Rows from block 9 of the text decoder of a small image captioner, named by matrix and row number. Rows with one number belong to one neuron. Each number is 128 + 24 x the weight over its row's rms, rounded and kept within 0 to 255. All counts start at 0. Numbers have three digits each.
After each neuron's rows are labels from the 100 texts, of 14848, where the neuron reaches its highest value: "fires on" is the input token at the peak. Only what is clearly more common there than usual is listed. The data: regions of photos with short descriptions (Visual Genome).
# fc1: MLP up (decoder.blocks.9.mlp.fc1.weight, 512x128), inputs 0-127
# fc2: MLP down (decoder.blocks.9.mlp.fc2.weight, 128x512, transposed), outputs 0-127

fc1.344:127143110128141126092111119167105074113148175092119172098118113127173096118126154138098155099127121136116130156090150151125131147125096132180113128152128102121131081102133147139137113111178163156153137171122066092133096129156129143128152112156141146136167152156154112166134119169147120144138167115145094147139132102116150116134108121133142076125084125107132104127120124104110090105153
fc2.344:147129138153135089143114128110134205118134160111101138121116119102110118114140122144124139137084122112069122155147132147125150096117173106145116108166107142121157109160083124129129128128104136111141169104166150134133102140138124148133088115101135147113125120144130143108139123114111158150163137130110103124137117153123105138077115116071130150145124180153151106076150091201094158101155
fires on: "covered"; "playing"; "snowboarding"

fc1.389:135161122135110121112154178167124107132159161115124142156121131136116109117109145151122140127111111106128115114136127115088143115155122135113099143110134130118138098132132098148141076143154100125111096172151172106126134137155130122119115101121106088146168101165091170119190165128108115066124127141083147109163138120109127125157100137110122167088147168102126084151099120122095136191113
fc2.389:130137125104203124156125138114103090118128112096126125122135135111137148067130109146121122130140122151147121158085074120190114121199135123141126079109137122145119125111128127170108158142151119111163151089130130142117109115149103111144061120086129140119124150159127102142127137139187118124181143158077131157128088133110106151127143153164109110145122111105140130118146113135122125127128
fires on: "white"; "the"

fc1.61:117100124159107118126156150129097115130107155166135153104162173092114110138115128152110138055137124141119093129085130170068097140139136119136141089135126141127102157156133164136150135123176138147116098164159161107143135073161160188156090113113139115148105109151107138139125126113145127133093105125124095134133190118111113150120132140148108120097136153108160111113114115111103124111147
fc2.61:168135134141127096120138130147147128090133158156150140137141128117106148134137137160153139138111061127148184087101125182117154126141092149149121124116121099119169153108120124167102181126102157094097180129123135131106124146158145102107138130156096127116111150114135136112128133119116053152108121092131119092131125138166078162087127103158141125153095126108128091146145144115112099131141
fires on: "holding"

fc1.311:165087095150134159115149129142119118158119138150139121132146131106161177132173103149120192132115148106110104124124121120124154121146125140126122118149163120170118123126138128122105121128163087148138152164150115081143166112110152116136062078131080127132102142138120092159131150113163120125072105116091128099152131088109131130100130139122159164124096125172080119101144121129126108163152
fc2.311:159123153109127139143142127091139109136135114128131149093082101111165095138120171166152119115093136136120149155134130127123164078154075092149084156145129143116090146107111148105143132120125159129133145068141153158170144104151143147126130115069131123120129135114116124129188132086106164180108139157103143168123137097127120138139088102153128131128112131147076149126094129129123147104149
fires on: "a"; "bed"

fc1.42:084127136129130139154149105159098114149096148066152088124167135138153172117118151117116185123108114136139107131139091157141068094104134160085155125158129148121130141138109139184144096102083131117150096104122126090136124120145137147125078138119104125137144166127112150136115167168093120118121103101149133137137107129109140122151170131112112156141120135099104168109072154121128126144145
fc2.42:133122125104165100143090173121126138140130147095098120129087127151105158111155119171115153122127131098155136127119124122131128135149121110086076129099114127151076073141137123081106157147116157150152173121119102089090134153137116156133071142150133121119100160145136107184114127124131155107151144139118163145101148134126147117119124156114103114115113131135142140135155217092114132133103
fires on: "white"; "and"; "a"

fc1.168:120106133113173152125135159145130088102110097148139116150129185105148123138132088078114155144180112137139117113157162122137111145121117152152130099149125150123127129144155122125117121092144110141105108135163150146125149107131150088089078128134138106187110073143192138104125141108134091120118116091133097145137108087150149136128145188134134121114165098116138144102136116089145161131101
fc2.168:099110121130116141140099102156062139111131144094119144125115094163104094134129096144124140117105136112167122127110141140157151109082152135151150120142115087125122094117166107153181158145126140125125097142117154158111116117105155095153103179154112106138100117093171130131118115137151127126138152119097072149127124102087126145151135157133131131107136166120126185103182128123133086165164
fires on: "on"; "surf"; "skate"; "and"

fc1.507:124146097138137128143153124107152129117119129100102079125122152130151106168080154087117147122110129181142144141158143139098130123155131150159124162122154100117132091119134165156108152101117045140143137167123115100085104166145116142099091131114167125128171167114113129098104131121112138129099106151126109122133116113141170143124141160090147154143120148097083128138134118124159111178088
fc2.507:139126139155158148179125117109142144106146131105142119146132147130143177107133098081163116098147074147154148141132161145093134131164117106114148145089125156157106114094162126125103094147094136090101164113081157136110095153095120151148113149120136110123112076124119152110101150128153080146136143138123112148127108111112155122084175117190117123159107122119118174122139106149126112131102
fires on: "and"

fc1.285:140119150138130192099092121140157114107120166091135140130113160112129136092088119180096158122126112095155106143085147122094142091100129101167114106135113124136140121143127131146122108117132128128126105151107121078137118122151110135146118110120102115105108159162111107193145108171135099132167092156148131136130141145164170151103142130111168148097098090154142098146158147124152110162163
fc2.285:126132116125146104161120111127105116134140127131086149137166144105136110145155143103091168130159115126118114196146161162112124170132129144079063153124136163125081142139166123114141114141137117141112143141122110152122115141182179115098123113149117147118150131103113110063142137143150099123167107099106099134081125143124155129114151102088168105103173127136116129123085099125125132111128
fires on: "a"; "the"

fc1.62:095159128101162117148145147113136135125155170132108106141127140141142154124131109172097163116109115181105108074126147121112141133112148123109131128119127143071123136153136132146120112085144095169106112113149146116141127105092140120119106107121131144158096087132128147167097125079070136099118132080140105142142123097164124118136212124139146126098114150142123156081143139133145149172134
fc2.62:128135144128118119137124138111142138131139136112107167094142098162107117125126120091119084131103134167125142093138134082127150143113169134165126088101128128136165120166125114147121162143100102134128127098180086121122097099145113150149164126114171138131155102172155129097194124090130169132162151124161110138159083129113120130142148101088147088130148103137113105111154130058120121125137
fires on: "young"

fc1.155:146133137128110130109123125155115109129153134136157133158124133150101153105090134100110182106130158099118120145156108119152132115142149106163103139119101065134099126135122131163113098140143119133112123130103122081068117159171112125135104080134119137160111101110111130089149167089121147147112128132131166168109114193137166141128169162176107165131091102106148100104121167122126136126108
fc2.155:171143160104156066147091134138117121115131110138107162113144132125104106133135126109065105095171141099124124112107124145109122124151121138165106126160144143133121197118126141109122094132109184118101140121127121142093141141106098119153158132136128142157111133138129127154161092158156163121150142101102134113066117114118129115151134151107139107161121159149112134136132117155159056087159
fires on: "a"; "is"; "person"

fc1.78:097077167127153157112130116137141090107148127160129154143112154103100158131139150137101134099125161128123115179105144125141148155122123083112128100141130129116129076128132106167129092132196115135085067114140116085122114145090152154183135123144140131125114118078116130098113140133130132112094105145099159132123158118134143084158137155111190120120157091145109116126116132119137158136128
fc2.78:145143138134167096149125152104093150134105104106104084134151120114121053140145088138118150108113141124135090124161122147160116132106134118126122118114121109108110140136160126136080139117147133154110090125147172152099131129104117100127169081125100123155127166169147133154146114136064137151094094130135107109137171171145118166176147091133102136156152189141113126130121105132142135144125
fires on: "and"; "dark"; "light"; "of"

fc1.283:121139119090085123141138158096107084149128178117152126142122076169122125143154108077108116134102138090150120147140132133141129116118130086118096143150152089127133148125104144145149135133185086129173132156135167094147113140122150125113142106108138121117120133122109161126108136146064109050123136081143146138144099163163150114138137110147158141117134126103126132122133117180122169147136
fc2.283:177172153136152082164130101136094109084112088105141145096110132129142132155112126139098117160104116151163193121152113131150139129140130120142096115129101127145090127139124132112093104142092135096149105125120136139110146156141136161103125166141122115117106151098130108149155116103150107138117138183082120166099122111093105149116116139131066157157149141145118133126143183156125112153081
fires on: "and"; "a"; "painted"

fc1.96:118117191153141146128150063093139076137140116177113097135165174121146136156130105107147112159149129101140108121123159136169162128105146131079156120155134136097137140124133142130093124153162098160148129155157146100137098133163124118091078141131127134128149121169102163124082135144099102132120096127111099128149129119110120126087105128094104149143094112077109128107149121111129153140119
fc2.96:122111123068137112147130148155129157162111146127096167146132089098090102117119122149122136137130148082117139139135135117152109111133109107134141126153112124161162144154125158066140102112113163136103111146170145165085144082106109127121155155106170130106150121058159161130106096126152091150126132083156132127171138149127108109114134111128152112106126126162117164158135113161099108138159
fires on: "with"; "behind"; "green"; "on"

fc1.146:111138121129132093082143150134172145121137132151115136117106160135121107086142117119111142146184154154125125143105114136116151139185105162085126175124151118122113093137131144137093162114171130128117128120099172120105081123118152147128089090121151140147078127139168145142124173126117120100129127096100146134177059165112144121124102107166117113129112138090152140103130117129124099134086
fc2.146:125082090119178172118144152167171166139147097127139090125135144096117133111124124149161098143097082094137112090127136150154144110103105143128134110077131160153096130159135138092106122109118116129118139123158149131133131085120132193121166128177155141143148169184142134123147127139127131143083136098137101131113109078134125097163129132139116139091127137128107110094114149111144121118097
fires on: "the"

fc1.71:149131147157128155151162120110116119157118128117119110158116120158146141123137138159110147099176117093099111133148135124138081073159139128181098121110130104116115107126130138125130130131162095134111090135121135082140102114132104088114139059123151124160113107163128147142127173128108142151146090123125119143148131158144210136140074120127140146104099134073150123131125075105156115121111
fc2.71:094120144121150148162116101144119140105176152132144097103128107142118163116140142110066090110129143146096109139114100140184095118141072091151136171163134129138120142109096109131071137126088186146123141173117131183080144154127106104153099116100109148103156129136107101138145117116133117140120154120125156102106169129130109144101142151151132123165126143147132124153139100103139119115151
fires on: "a"; "large"; "against"

fc1.202:139124118137139164111117139114194079147129171117137127151135091136127134070142149084124142143141129110091091163150176134090127163118115143119135147132115184141126132147154105155098107103182076125106120135147074127106137148122133100122174114097135165107126134131098093142135127148150064123096136111105114115150109143143115102147144142168154132130131151106109117122123124124093143131117
fc2.202:121105128136161129141121112140127132126163170126156128153090106159141139100176158140147088129099133105073132149133115123090151172123161154120109130097142136128115108115105066159117160154119120095149130136158119149105158122113089143125151129144095099124121138113139154111148087108128099155095083125120141119142105145118178111202125157123132145128086144125100156125143130177092109103130
fires on: "a"

fc1.109:089152100106137125105125140121171141074118116107107133115127160113147135115090124106115142142135155150079166146142131146124115126132115144108130150148103109141102144139149123137075156107173102136133136097153114085130149116168139141162112134096160102123134144143098096123106131131121112115135095117149126103146084139172107092129144173110136161113123181162130076152093156119157092189134
fc2.109:124143152134112123056108132157158134086087103139124137093129119128130124099119083120197075138103151122124159127146154112154120076119103137130140153116124143126140169125135151168156156134069134112111167136153133175125138112109141129147128162120123105121097162114153124115153076128121121163132099127129137115137093139126128100168142102121089141126144144165148097155122153124121077136121
fires on: "the"

fc1.143:150077076157160107134127117114134129098127148136131156091122172125141160102136128123069150164170137145136146147149124117094135120138130122120105118150151128120117112177159131119130147126116113114121141136131109119158101132157086093155109107136168151184129153127118173142096160118144129094117118105146109133169139064139112155167127138136092107103080098089155126127135090085120126114126
fc2.143:104109101124120127125125104116139112151115144137136110118116122111118111140129165121138083139163134089161147100132143113161156129181121130127147109113094147145146114145164132157107075118086116106124187080148117124097140149083133115122137146161110105137110162117154148047150164121119176153116141136154148054147113124100118145145110130167129142110111136163151120116129088151146146131126
fires on: "with"

fc1.69:168143125153151128132123134131143103108103156074114126111142166149132153069099127108112132169100137124141115140131135116101109105109126134109095132121122151142111124124120141153110166121142136144079093130119168112139095136165174148125140061099096144129103105138077105107153153120149127132176145097138165082122138138076152136146165186097106138142156153116128113152131165150128125130117
fc2.69:083118123135184080133157151078126085109150107133108126126106094075126137177122160151131159144155120172149124194102113131149086118136177118143157080121164120110136152139124158122124129120100123104124137153109117127142118111140141102126083131129146173086129137093143102156132128168137129088144127133095154151127106145128111131110169102096121118152124135134121114148113078136135144126132
fires on: "the"; "a"

fc1.166:147138130124119139139158121120146113113130107121129172141166144145105156119117122117081143134124131139100111114133065166139099156109153146118100092163134161114115141173138105121169080135123130111119069139073093116149119148157094135139080135127101146142136162125138184117157145110120169096115092101100177105127143172130145112135146130088126094159117095123119127135098129109150157125133
fc2.166:121146145153135090134082130176099135138104125117156129148157140138143120149123078141149110135081095105088148078101094140125115128151159144111175130125157090105084097171126122107146124089129156106104137125119121142081124119053139174087165155137136153127122135122127144126121141149123143129135153125149157118103138129098110167148133160115107147140135145167165140098108099112134149112155
fires on: "with"; "in"; "on"; "of"

fc1.502:149161098149142151093138087155136135077163147100125139099127155108144143096128172162116126116132153117084150142147159158141160093122147117113127129102178144139152073111136121153120138107113105136121115157156158090101076105141095093141168106133094131162135106106163111144143127117129136087104118130127159150116125115117147118137179120101113149088145104101115116111150148071144116135153
fc2.502:124093136147102119130107145108076111130111102148170140077120118106132175132172110135106099127144151142106120100131136152141111157110133068095124135074120097138132169133122114135133104092180179108099142135139143165074144131154155105093127153116130116137104105155103123111139131153147107162117160124140143159122103140121147118114136128102170126170116166129080171145119126135118144138159
fires on: "the"; "a"

fc1.48:112122147113168133105150117094151094091102119107144099100154162133099138141123145105064123107143139133113112117148160142098164155131131157115131118150153139166153099147129142117122155160141111180100142164121138141107118129205125130144144149123135150126135093130141120105121146109088126171073128138126072139161122106127130152135146109114112138115162120070075131104164137102140116122102
fc2.48:135144172104128108131112092089134141146093144120113135126124174125080098133126142104115080113150133110136141099137189158127143133118089205139107140119144099152162145115114117135132158148141135115111130123132115180125113125147143138156154089123137132123137132098132145113125054122077126181116102130128153111124141154178135108119107083115164152119100110115140151136164151094152105120122
fires on: "small"; "little"; "snow"

fc1.272:109100141124148140124112132117134119135096093143132111132102138156129137106103171153134166086150139134120137176101146101114131099156107114163128142173142120141155113135153156143119098140165097105162105141110107108119106138162105114162145100099157125108062096150125125135085132111118122148132099132177118128128138130131132171096133150123178178135138125110119096153119081127085153080177
fc2.272:181152117104133157151114144179135151174140113095127108089094090111136094114137103150097072143116084158110121154068172173123142147126143129100111135142113109104118170159166091127121100105092137163114148158138100124126135135149123120080131111150118157119163143125148131112130170097099162128126118151127164128106142139128129075140107136124115123126134160133129136129145130144089099148125
fires on: "a"

fc1.40:135133105085176143138147142094152100139128138125114078148115166100105129135124096143152122190095113129110129119137158122095113112119124084130151160202134133128149142134168142120145132149147106165124123144134117131136130133157103121099116112135142120153103089195088115131127192101128091102132143090121115107136129108079164156167115121144108150120087112139123152104109151148122110127141
fc2.40:139100148086060151158145109112159164124176090183105126145108083120151142106151139116132132075122146146147137126122132144106129096121105186139107125121109157155135124134134127129086083115123135100127149150113142115175108165109165149110117133167122102121111134099160124118129122127118132154132142113148111170090176150125096119107130138116176109125153117147103097159095091105144123140118
fires on: "and"; "being"; "the"; "in"

fc1.505:154107152114114124171117124117118128107118148122137148146135152160118123195092165116125133152128130118151100096117108135128104109147123123091135113154164134130141136144100099118117100167132114150133081161074113118163113122122136151157130092048128189147118098152065126134111161139086157160132123139124112146128135177112132104115124091133155092134105125153141110107150143131092101127127
fc2.505:146104173173123147122137125170118112119120051159142098109148115134116163122150102121168097120122074152112127117129148143133086161128131123131130136172123165120099143118111129182108116131115098096152088102146116160127094148140170158105128159097122150144125150118159136114148088135109154116126110152120146115130137114100127130065174092154123133104130160150100167121143108117124109102126
fires on: "multi"; "t"; "-"; "to"

fc1.367:092162097129140137096159122117089149126147143151117104158149148119130106136109141129116167173167132114131126138139165122131118089149160130135090148149111152144121154106132130106126104120160130138077103142145143124161113122139094101096055105151077165177144072130125172132121142116134082106153107111102124136098131148119140103127118118111091162117141106161168164116119148152117129161108
fc2.367:090094146132142134121123109151132118116137147153128115101094092129132144103107152122127127117084109122134107140127102071110162105113100161093114173072094095107137132153135093125159090116140128133133117141111106142180124165134118131087160126132149132155111105126146147170117146165092184131166121119132185162149134152128125165178157115128116139147115125137136089103127146102157122099162
fires on: "green"; "red"; "and"

fc1.124:132126110147101136184150139139124100111124149094109165131190157115069156090127120165109138143156150121119131138105125140114152110098136111105085110106091162133121099171135145139115171119130094142133131130104140163102107186144151140147067109153178119138118086145119121133099097107124118085150161140116105151117120111149142104145136105137131137133140111118113139145101129111144157176093
fc2.124:097153159082121150149138161134145147115122099133124130144064126118144107141151106139105162129169092109125092092133144152167121116123148134129163131139161123135138111130084150109179112118114142129123101123119092056126101182119138149157149117133131096081132120071092103131144137170096136115140146118128166117127130130107118132167151144136182129123097132152147106088111162120114136143147
fires on: "short"; "in"; "is"; "are"

fc1.73:123105099135165141128159129127143139110138094117088160104118140112083131156143146154141141076202131111148093128126154169097102129125140150101151111114153128171146130100137167139147103121116127143138104093132087104112107127123167092171108156138139119121119084124141113143098172130090123099079099121133134162153134152108122150129151119131172148102087095120127126154126105171139118109100
fc2.73:132122169134142153154151167158117153101120154154110087088145160100128112089141064122126146131120133140090080111144121141161145132128138110125098120140164123126156100112131140081135066176090137128127193135131168115100148131092128134141146110130156126129151138124132133135104139138085147147128124159148155118129116126118157118106110074162093158134151126145154126100114091110145096112096
fires on: "against"; "beige"; "on"

fc1.118:168122094101121116163146150188085126124161103109132132140148173102137133182140165113096188144167094134099132136125136158098116100137183133106132109125143104177103093138104090104121101113128115138125088107138157149123147156135136120153103135090095067143085140139142122127117130133113173102154134118118132132159141101113137143149148109149124157133123125104125109123094148146116102118154
fc2.118:109127118142119147142136119103136187104134099120079110141113090124149116088138120159153110102112137125117093197092113106140104137133111131078155132128055117101130159136085157148170168140156121145101164121141127138124130097123096138082119115129099166122115151119122162135148161158125152120134155145118109154097127151099136126131133127165157153112129149152098149146184123132119137102102
fires on: "the"

fc1.140:145125135116149166115114085102136154154128159135142137128176130147129153097136176103122141123149132110100106144072107129108133131128140154128126166116136135127119138168162143099083141151156143170094084166128152139099117126153128085164126116143123120129095121130105103064148126101115061131140104140145138145155144106140119118117140108107113143121154143068140136074086152127170106128142
fc2.140:127123141097098141096117093098127125145136132123131139109157143174115156110124188090150101102114145083111141125152109149082132142115123163156162107124113137122127132139167131131150099119131167113144181130156151101133141106109091084130168147140143116141116117140162151127150080118097105164105152107127140106124165114140119174127105118138105142076155170050127132128107134109148117136128
fires on: "small"

fc1.266:165122075124140085121166164087115126093142135116118169154126198092122142137154146102137118120167124106139141128120143131094170131153099190105143146152136106129130098159128134107101153147134151151143133119149154101125161091142118125141072178150099098112139124182131136148108131125110105138133118157117106124135138152138133138118111112109128123119113118073159119155115118128102091110078
fc2.266:129113146106128138117072122094181145136129126163097099087142103175146140101126092178154092156093131087142126126130101120141122155128110083174119134084117148104124132142173139137126075145125132148120114101093139161133099119095156156140141139105098145111152129084139154113148140149116155154101151102087118158135174118149133095137104131137149120141125101143154155132144115122155140174120
fires on: "green"; "black"

fc1.394:136134118152174103143118138075133101132099135112096145146146138135158146141120144112141127081152141135075119111132105117128156178115137083118161137136186140147101105129100158141128100116164130163101097138101138098135126095176128129132135129153105107109108113129137101122101133105110149107156137126126097159153086134114180169112178160117140123083124153125137129104069130157143133104093
fc2.394:147128163148103113145110132120141123126112118156164113135090131124119124128141078135112120147119144120153120127131101132156079088155166149135127096133134121087168174107139083119076153116125146108134135067162087138117127118082121127097167099125118148139107128090156134128165180105160127117153170146090143130075162130138116082134135110112131147122115153146164170124160112145148136124131
fires on: "green"; "black"; "tall"; "beige"

fc1.339:104172101159146132138142138145113142112099119120126110157114108107159120148118145126109133101183142156128134110114126125127103165118167178150129173113086109099128099174185168114136114111111138130109105127148094082107110123166104083095114138128116136134147141137120091103147161138088108096101101121103123126165120157145156134126180117095152111170148131104124102121098096122153159135151
fc2.339:138102142151119163132156137119149134123133130158106148135184078132139174099167144157126103092112135151155166113155123127143100167144134124076168115074104099092117079149101155149126146158075122099121139150078137145130130114065114141126137109123139115096131138130139110154158148076131096148157145125127094132110114129135152123178128140132138116108110097120124112131133160151107113125115
fires on: "on"; "in"; "of"

fc1.47:144129105142144141113125115112195152148139149126125100118147130148152144124138145122067120169121129121163139133120150096095107148148134164120144127152111171132108097130106128117144122151112092112133067133132119087106131094178092149122105129148118161142114072109117164137118155162173136128134115136143093075146105108102111151154112103138089103126141126130129162116110085149133120189156
fc2.47:120130137139144126166128104172111110126138126117098116098153139189127141102072094145162142120088161124153083137087100121151102125117158105139142169113142123139123168158145099175119127108100109103115155121114125139117130124087117134131166139087140130051136147110144157104124165147136076103115142117113162153138071153113141092175111135125136142135130145123122117135155122157126149112140
fires on: "white"; "the"; "an"

fc1.74:103142111147141139101145160113192127111145135124147138143180170152099156192122168114115157104103127109095106135125146152110152109095152144115121132106110166106133108103112083079120112127124110143098114140121143088120112118128114175117149111103112117116130116165147111140102128164090121118149113089093116123148150151124130138117150149087116154138089138094172119107089176119160095122144
fc2.74:136117136103114134119160129116087154131093107136149118154154113143146094129162147095142085078093111095117148163112142104159136123150121140165142118112104123135147116106109111132140175136138089118124125115129143118176141113103111125094150134160096107117143152091174177132157072109080167124127140113138135111162178132151129126151177090088137091128109153120113147114158149117132142094140
fires on: "green"

fc1.29:129150093190157117090107111148124121114078137133110127121118139110143079152116169136091117118144092141135099133104126137138130138136122141115145114157153135128096137152170178083100086167164138129168131098153124101071148158143091116118096138140120116146179082126084140152098159140138115124159107148146120159166118141096103093143146131100150124146147132127135143088119107113141121129136
fc2.29:195128143109154127145111159090105131169160137113123172116107160132130077137114076119152138140101138146140136119140115134139103106125158109136160087143070118116129150134101117147122151125125114095143141151120087140187126161122140173096140149135116126114102152151144139132144122095128143142103151114128127131145132078143101156097123054108142147160134097153097125115136125068135110139139
fires on: "on"; "is"; "covered"

fc1.172:113166077144108119164106159102151103133129147138125127098097096172136105113113111119106148130138136130121092126097148124117094108152140103104136129106102104124167144129106140102120112169188109122184085129138139124108101164137132099128114160139164153155079131127118178117139124125093126119056126149145136092123120156109156148151156136169148156144155113113148108169096119141125119141102
fc2.172:095168161126148140164109145174157129128143126124099154157119108138143105095149130101117111111154124121134134102092139141120126130093140107146182112124145100138126125139172090126081093163165099132113122159124122178150170111085117136156088104113130120145122170125145094174147094133096117136160138108120092189121087120106129122118131121133134095119143113103142164126084156107156151121119
fires on: "the"

fc1.95:131119126126178147141107141113166109151125136087087108133109179169135099177111125123130152126116131111110076136082136135131116088065144114155154108162144137077103135168113132176155168105170154115173106143139103120126108147143119121085145144126160148126098115154117134132144112184127108116151121099142168096108137115122106138126118156099141127136153099100133112132136164130119105134112
fc2.95:136160133111123111147166115115066149102146143081113141152123136101134104133118108133108145123124119127137146136146159125138146133119143140112100115130174177129120122104125079116132142088136081114136127156126062123137148094162114109150089124115083172149077111152121159119158173124094131118132142104149131146110106169116147146144091197146134117096125131152124134112116135108146169124174
fires on: "white"; "blue"; "brown"; "grey"

fc1.355:140112111111115113167137125156122086113170157118129111100125112179116081137091136135146116112137151157108117161088139123112114147128148118087133137156171103119141120176146085138119156106150135137109093114144158082109141144126164076161128156155115114116133102090112161144122187108120104143117132153112150129119138163156107160120146157111140127114146086116131093119087085115165091137135
fc2.355:118163136186139126098093132134147146142103115122115114126129180120155095139152125142095169104128188104169100122114124142126089107129098131146112125155113135127092122112111150124104066146170105131138154089144113128082145134137078115150151131117123117167117133138143124096126160136150127144100130183150080133150102128110135180140090125151144137098136168150115147157127095109094127109124
fires on: "with"; "is"; "in"

fc1.324:113165104129136137157142125096167135143118173111115078114137148131137133165100103134082125140146124158150110134159138128093121133149145148119111114116101175082159108120137115145105134125161066129152123123127116093103118151142149131127157111150111129154118130131119083122159107152105113128093120126111123120111108105132119132085079188101146152135170142068138171106154098187121144144145
fc2.324:103137090110112101137121098122151135127137122110081091134104106179159133114117147132152127120135110151192150116140123117092105131139097130137184124084170153125091096142147160142098115104127105105114168143129180109101099139105145120098141180104122123162155108149111151120135113121152138151121097134125128143116129154143166117131183143172093122127111130159144129091147113127156100131075
fires on: "and"

fc1.79:114139100112132075131151066130118137153109128134137154141138126121163183094132116116113147103099114119092123156098170167154135157128107156172122141134186168146143130095133121156098120151126112167149099164134111114147106163165133086179106067153118144128102087130105099102103123128121167131110121164129110128094147158128153119124135113106116134138151112107142123124137130090104136130115
fc2.79:167107125131130136132165149116101122104124122142093189160106106093140086132087143166124104109128161155132121130148058107111104102149130120126130119150160107144111155188098098135148115094132143096139192122138099171129115155088101144110156169121129120124144168108152108121139142144142092095121133145135174123109150155147132102088092110139125101151135119122094116113117137137146135127145
fires on: "small"; "and"

fc1.489:137131099157164136120163137096109160130136114123140125127115121084124091118131154127079158068156090166146098130189084146139123161136139106103140137143162173108188102128108154158086116102125135115121114136129106072105120146138152134145103121137092115128131129129150125134123126086128093068113141103095138174133146136151155120141166138123160098125147123106133147153101105137149132140137
fc2.489:132120157138119121209088152137056112138150131103119112142130130155159127134116118129136151182088134118062171146101135115109135137161123110193099156115127117115134112156151089092149096115129135119138129124134147174126146140122104119111143123143130111131121095117125150083157122102109126164135105151139108119079112160147114118095114114123098138141122121195139124106128165119113135125138
fires on: "on"; "is"

fc1.77:126142120129156182155144111108118120162112093102133149143099130154138087159108120099086128131121119108128127196152110133130135128103113121136108085131124114148202114120101157098098130156134142098117106185148097097108108141126144185134153137156129112150103120148162099122127148087141085125081115142153133143133117124146156090147166172151141142116154124107087121097133126110123118122138
fc2.77:117120118139098131124138132147152142156112138123115098094119141108110152132148131175124062122123156096128116120152111172162094092172175133120129164117095075125096154125118113179181089092133110110112134078118144169135141184126146111154136141125129111094125123104124148129106146101142169097108154135105150152093109164120127157091130114101108146125139139155154133143105117117109146155138
fires on: "and"; "trash"; "small"

fc1.190:114126140131168164117144114117166111126142138114142123174135108126147111085152125093141155101166120097133119129136123094126085140153152153104110095149110096115107124142113154096114085129108133143168107104151117110159148101168115149145110116119156176158122120125115135129170149134140094112110090097148081132125134115125113150164156186106130157099108103081107087151107168134143098095157
fc2.190:144147099134133110105119098159136128143153140114146144136100128123125106145109134099126117085142119161139162133146118120131141186113151150139123081135125136132164127084107143109132059118100117108129109183105152139138133149132149141106090115088126147106121089112150156122159124095102128114205182123148136088134112097127106165135120156110119096160139103169136193110132137103133132118118
fires on: "for"; "of"

fc1.436:161108089145087149113139143118125097138150115122120117155150160164168143148135159109131098117160110108127092115113105125129132083104157139155095112153137115131102177154155117123145139145159105184158119151135117093111117130156128094146127109141123169112143100141141080090126142123133100158137156089173121147115184135134066079110131148103133099146095148101111113125110139111091129120118
fc2.436:110114148128162080089135095118135154135153122143101141139131172114139090140089179130102132122163143119159139139149094113137071130113117127190114123076126123131126153121132088132147148093127094164125108085119108089174115138154140172123161157104095102119146110121129169125130130114120161171176109123138092124145142118115129166099144146127126146140093143136109116102111094163139129112121
fires on: "holding"

fc1.161:100124123138139130142130126075126144152126125133141145142138143109157114115137091111139156142161103143137073100105155145120127122068164141111143134129152154096144117102129121146113109139176089132102137150160120120145116157150104110113056123121131120084168105103098146150099150143097179120140140110126140152131155124084137116131140119103192138155108164090137102153116103128094110148180
fc2.161:136124110166115181149154144136167134124122145115142129084137115107157165142124127185115142135099119110140107154185093113154112100120140112137090147156118158120103091098113149146175120139094108099110098159113086116107151134117124118135192123098114123144100103121163169150140127135166124130108109118119137193103108108114111079117116152150116104082160144096127130123146108134122137129141
fires on: "and"; "on"; "next"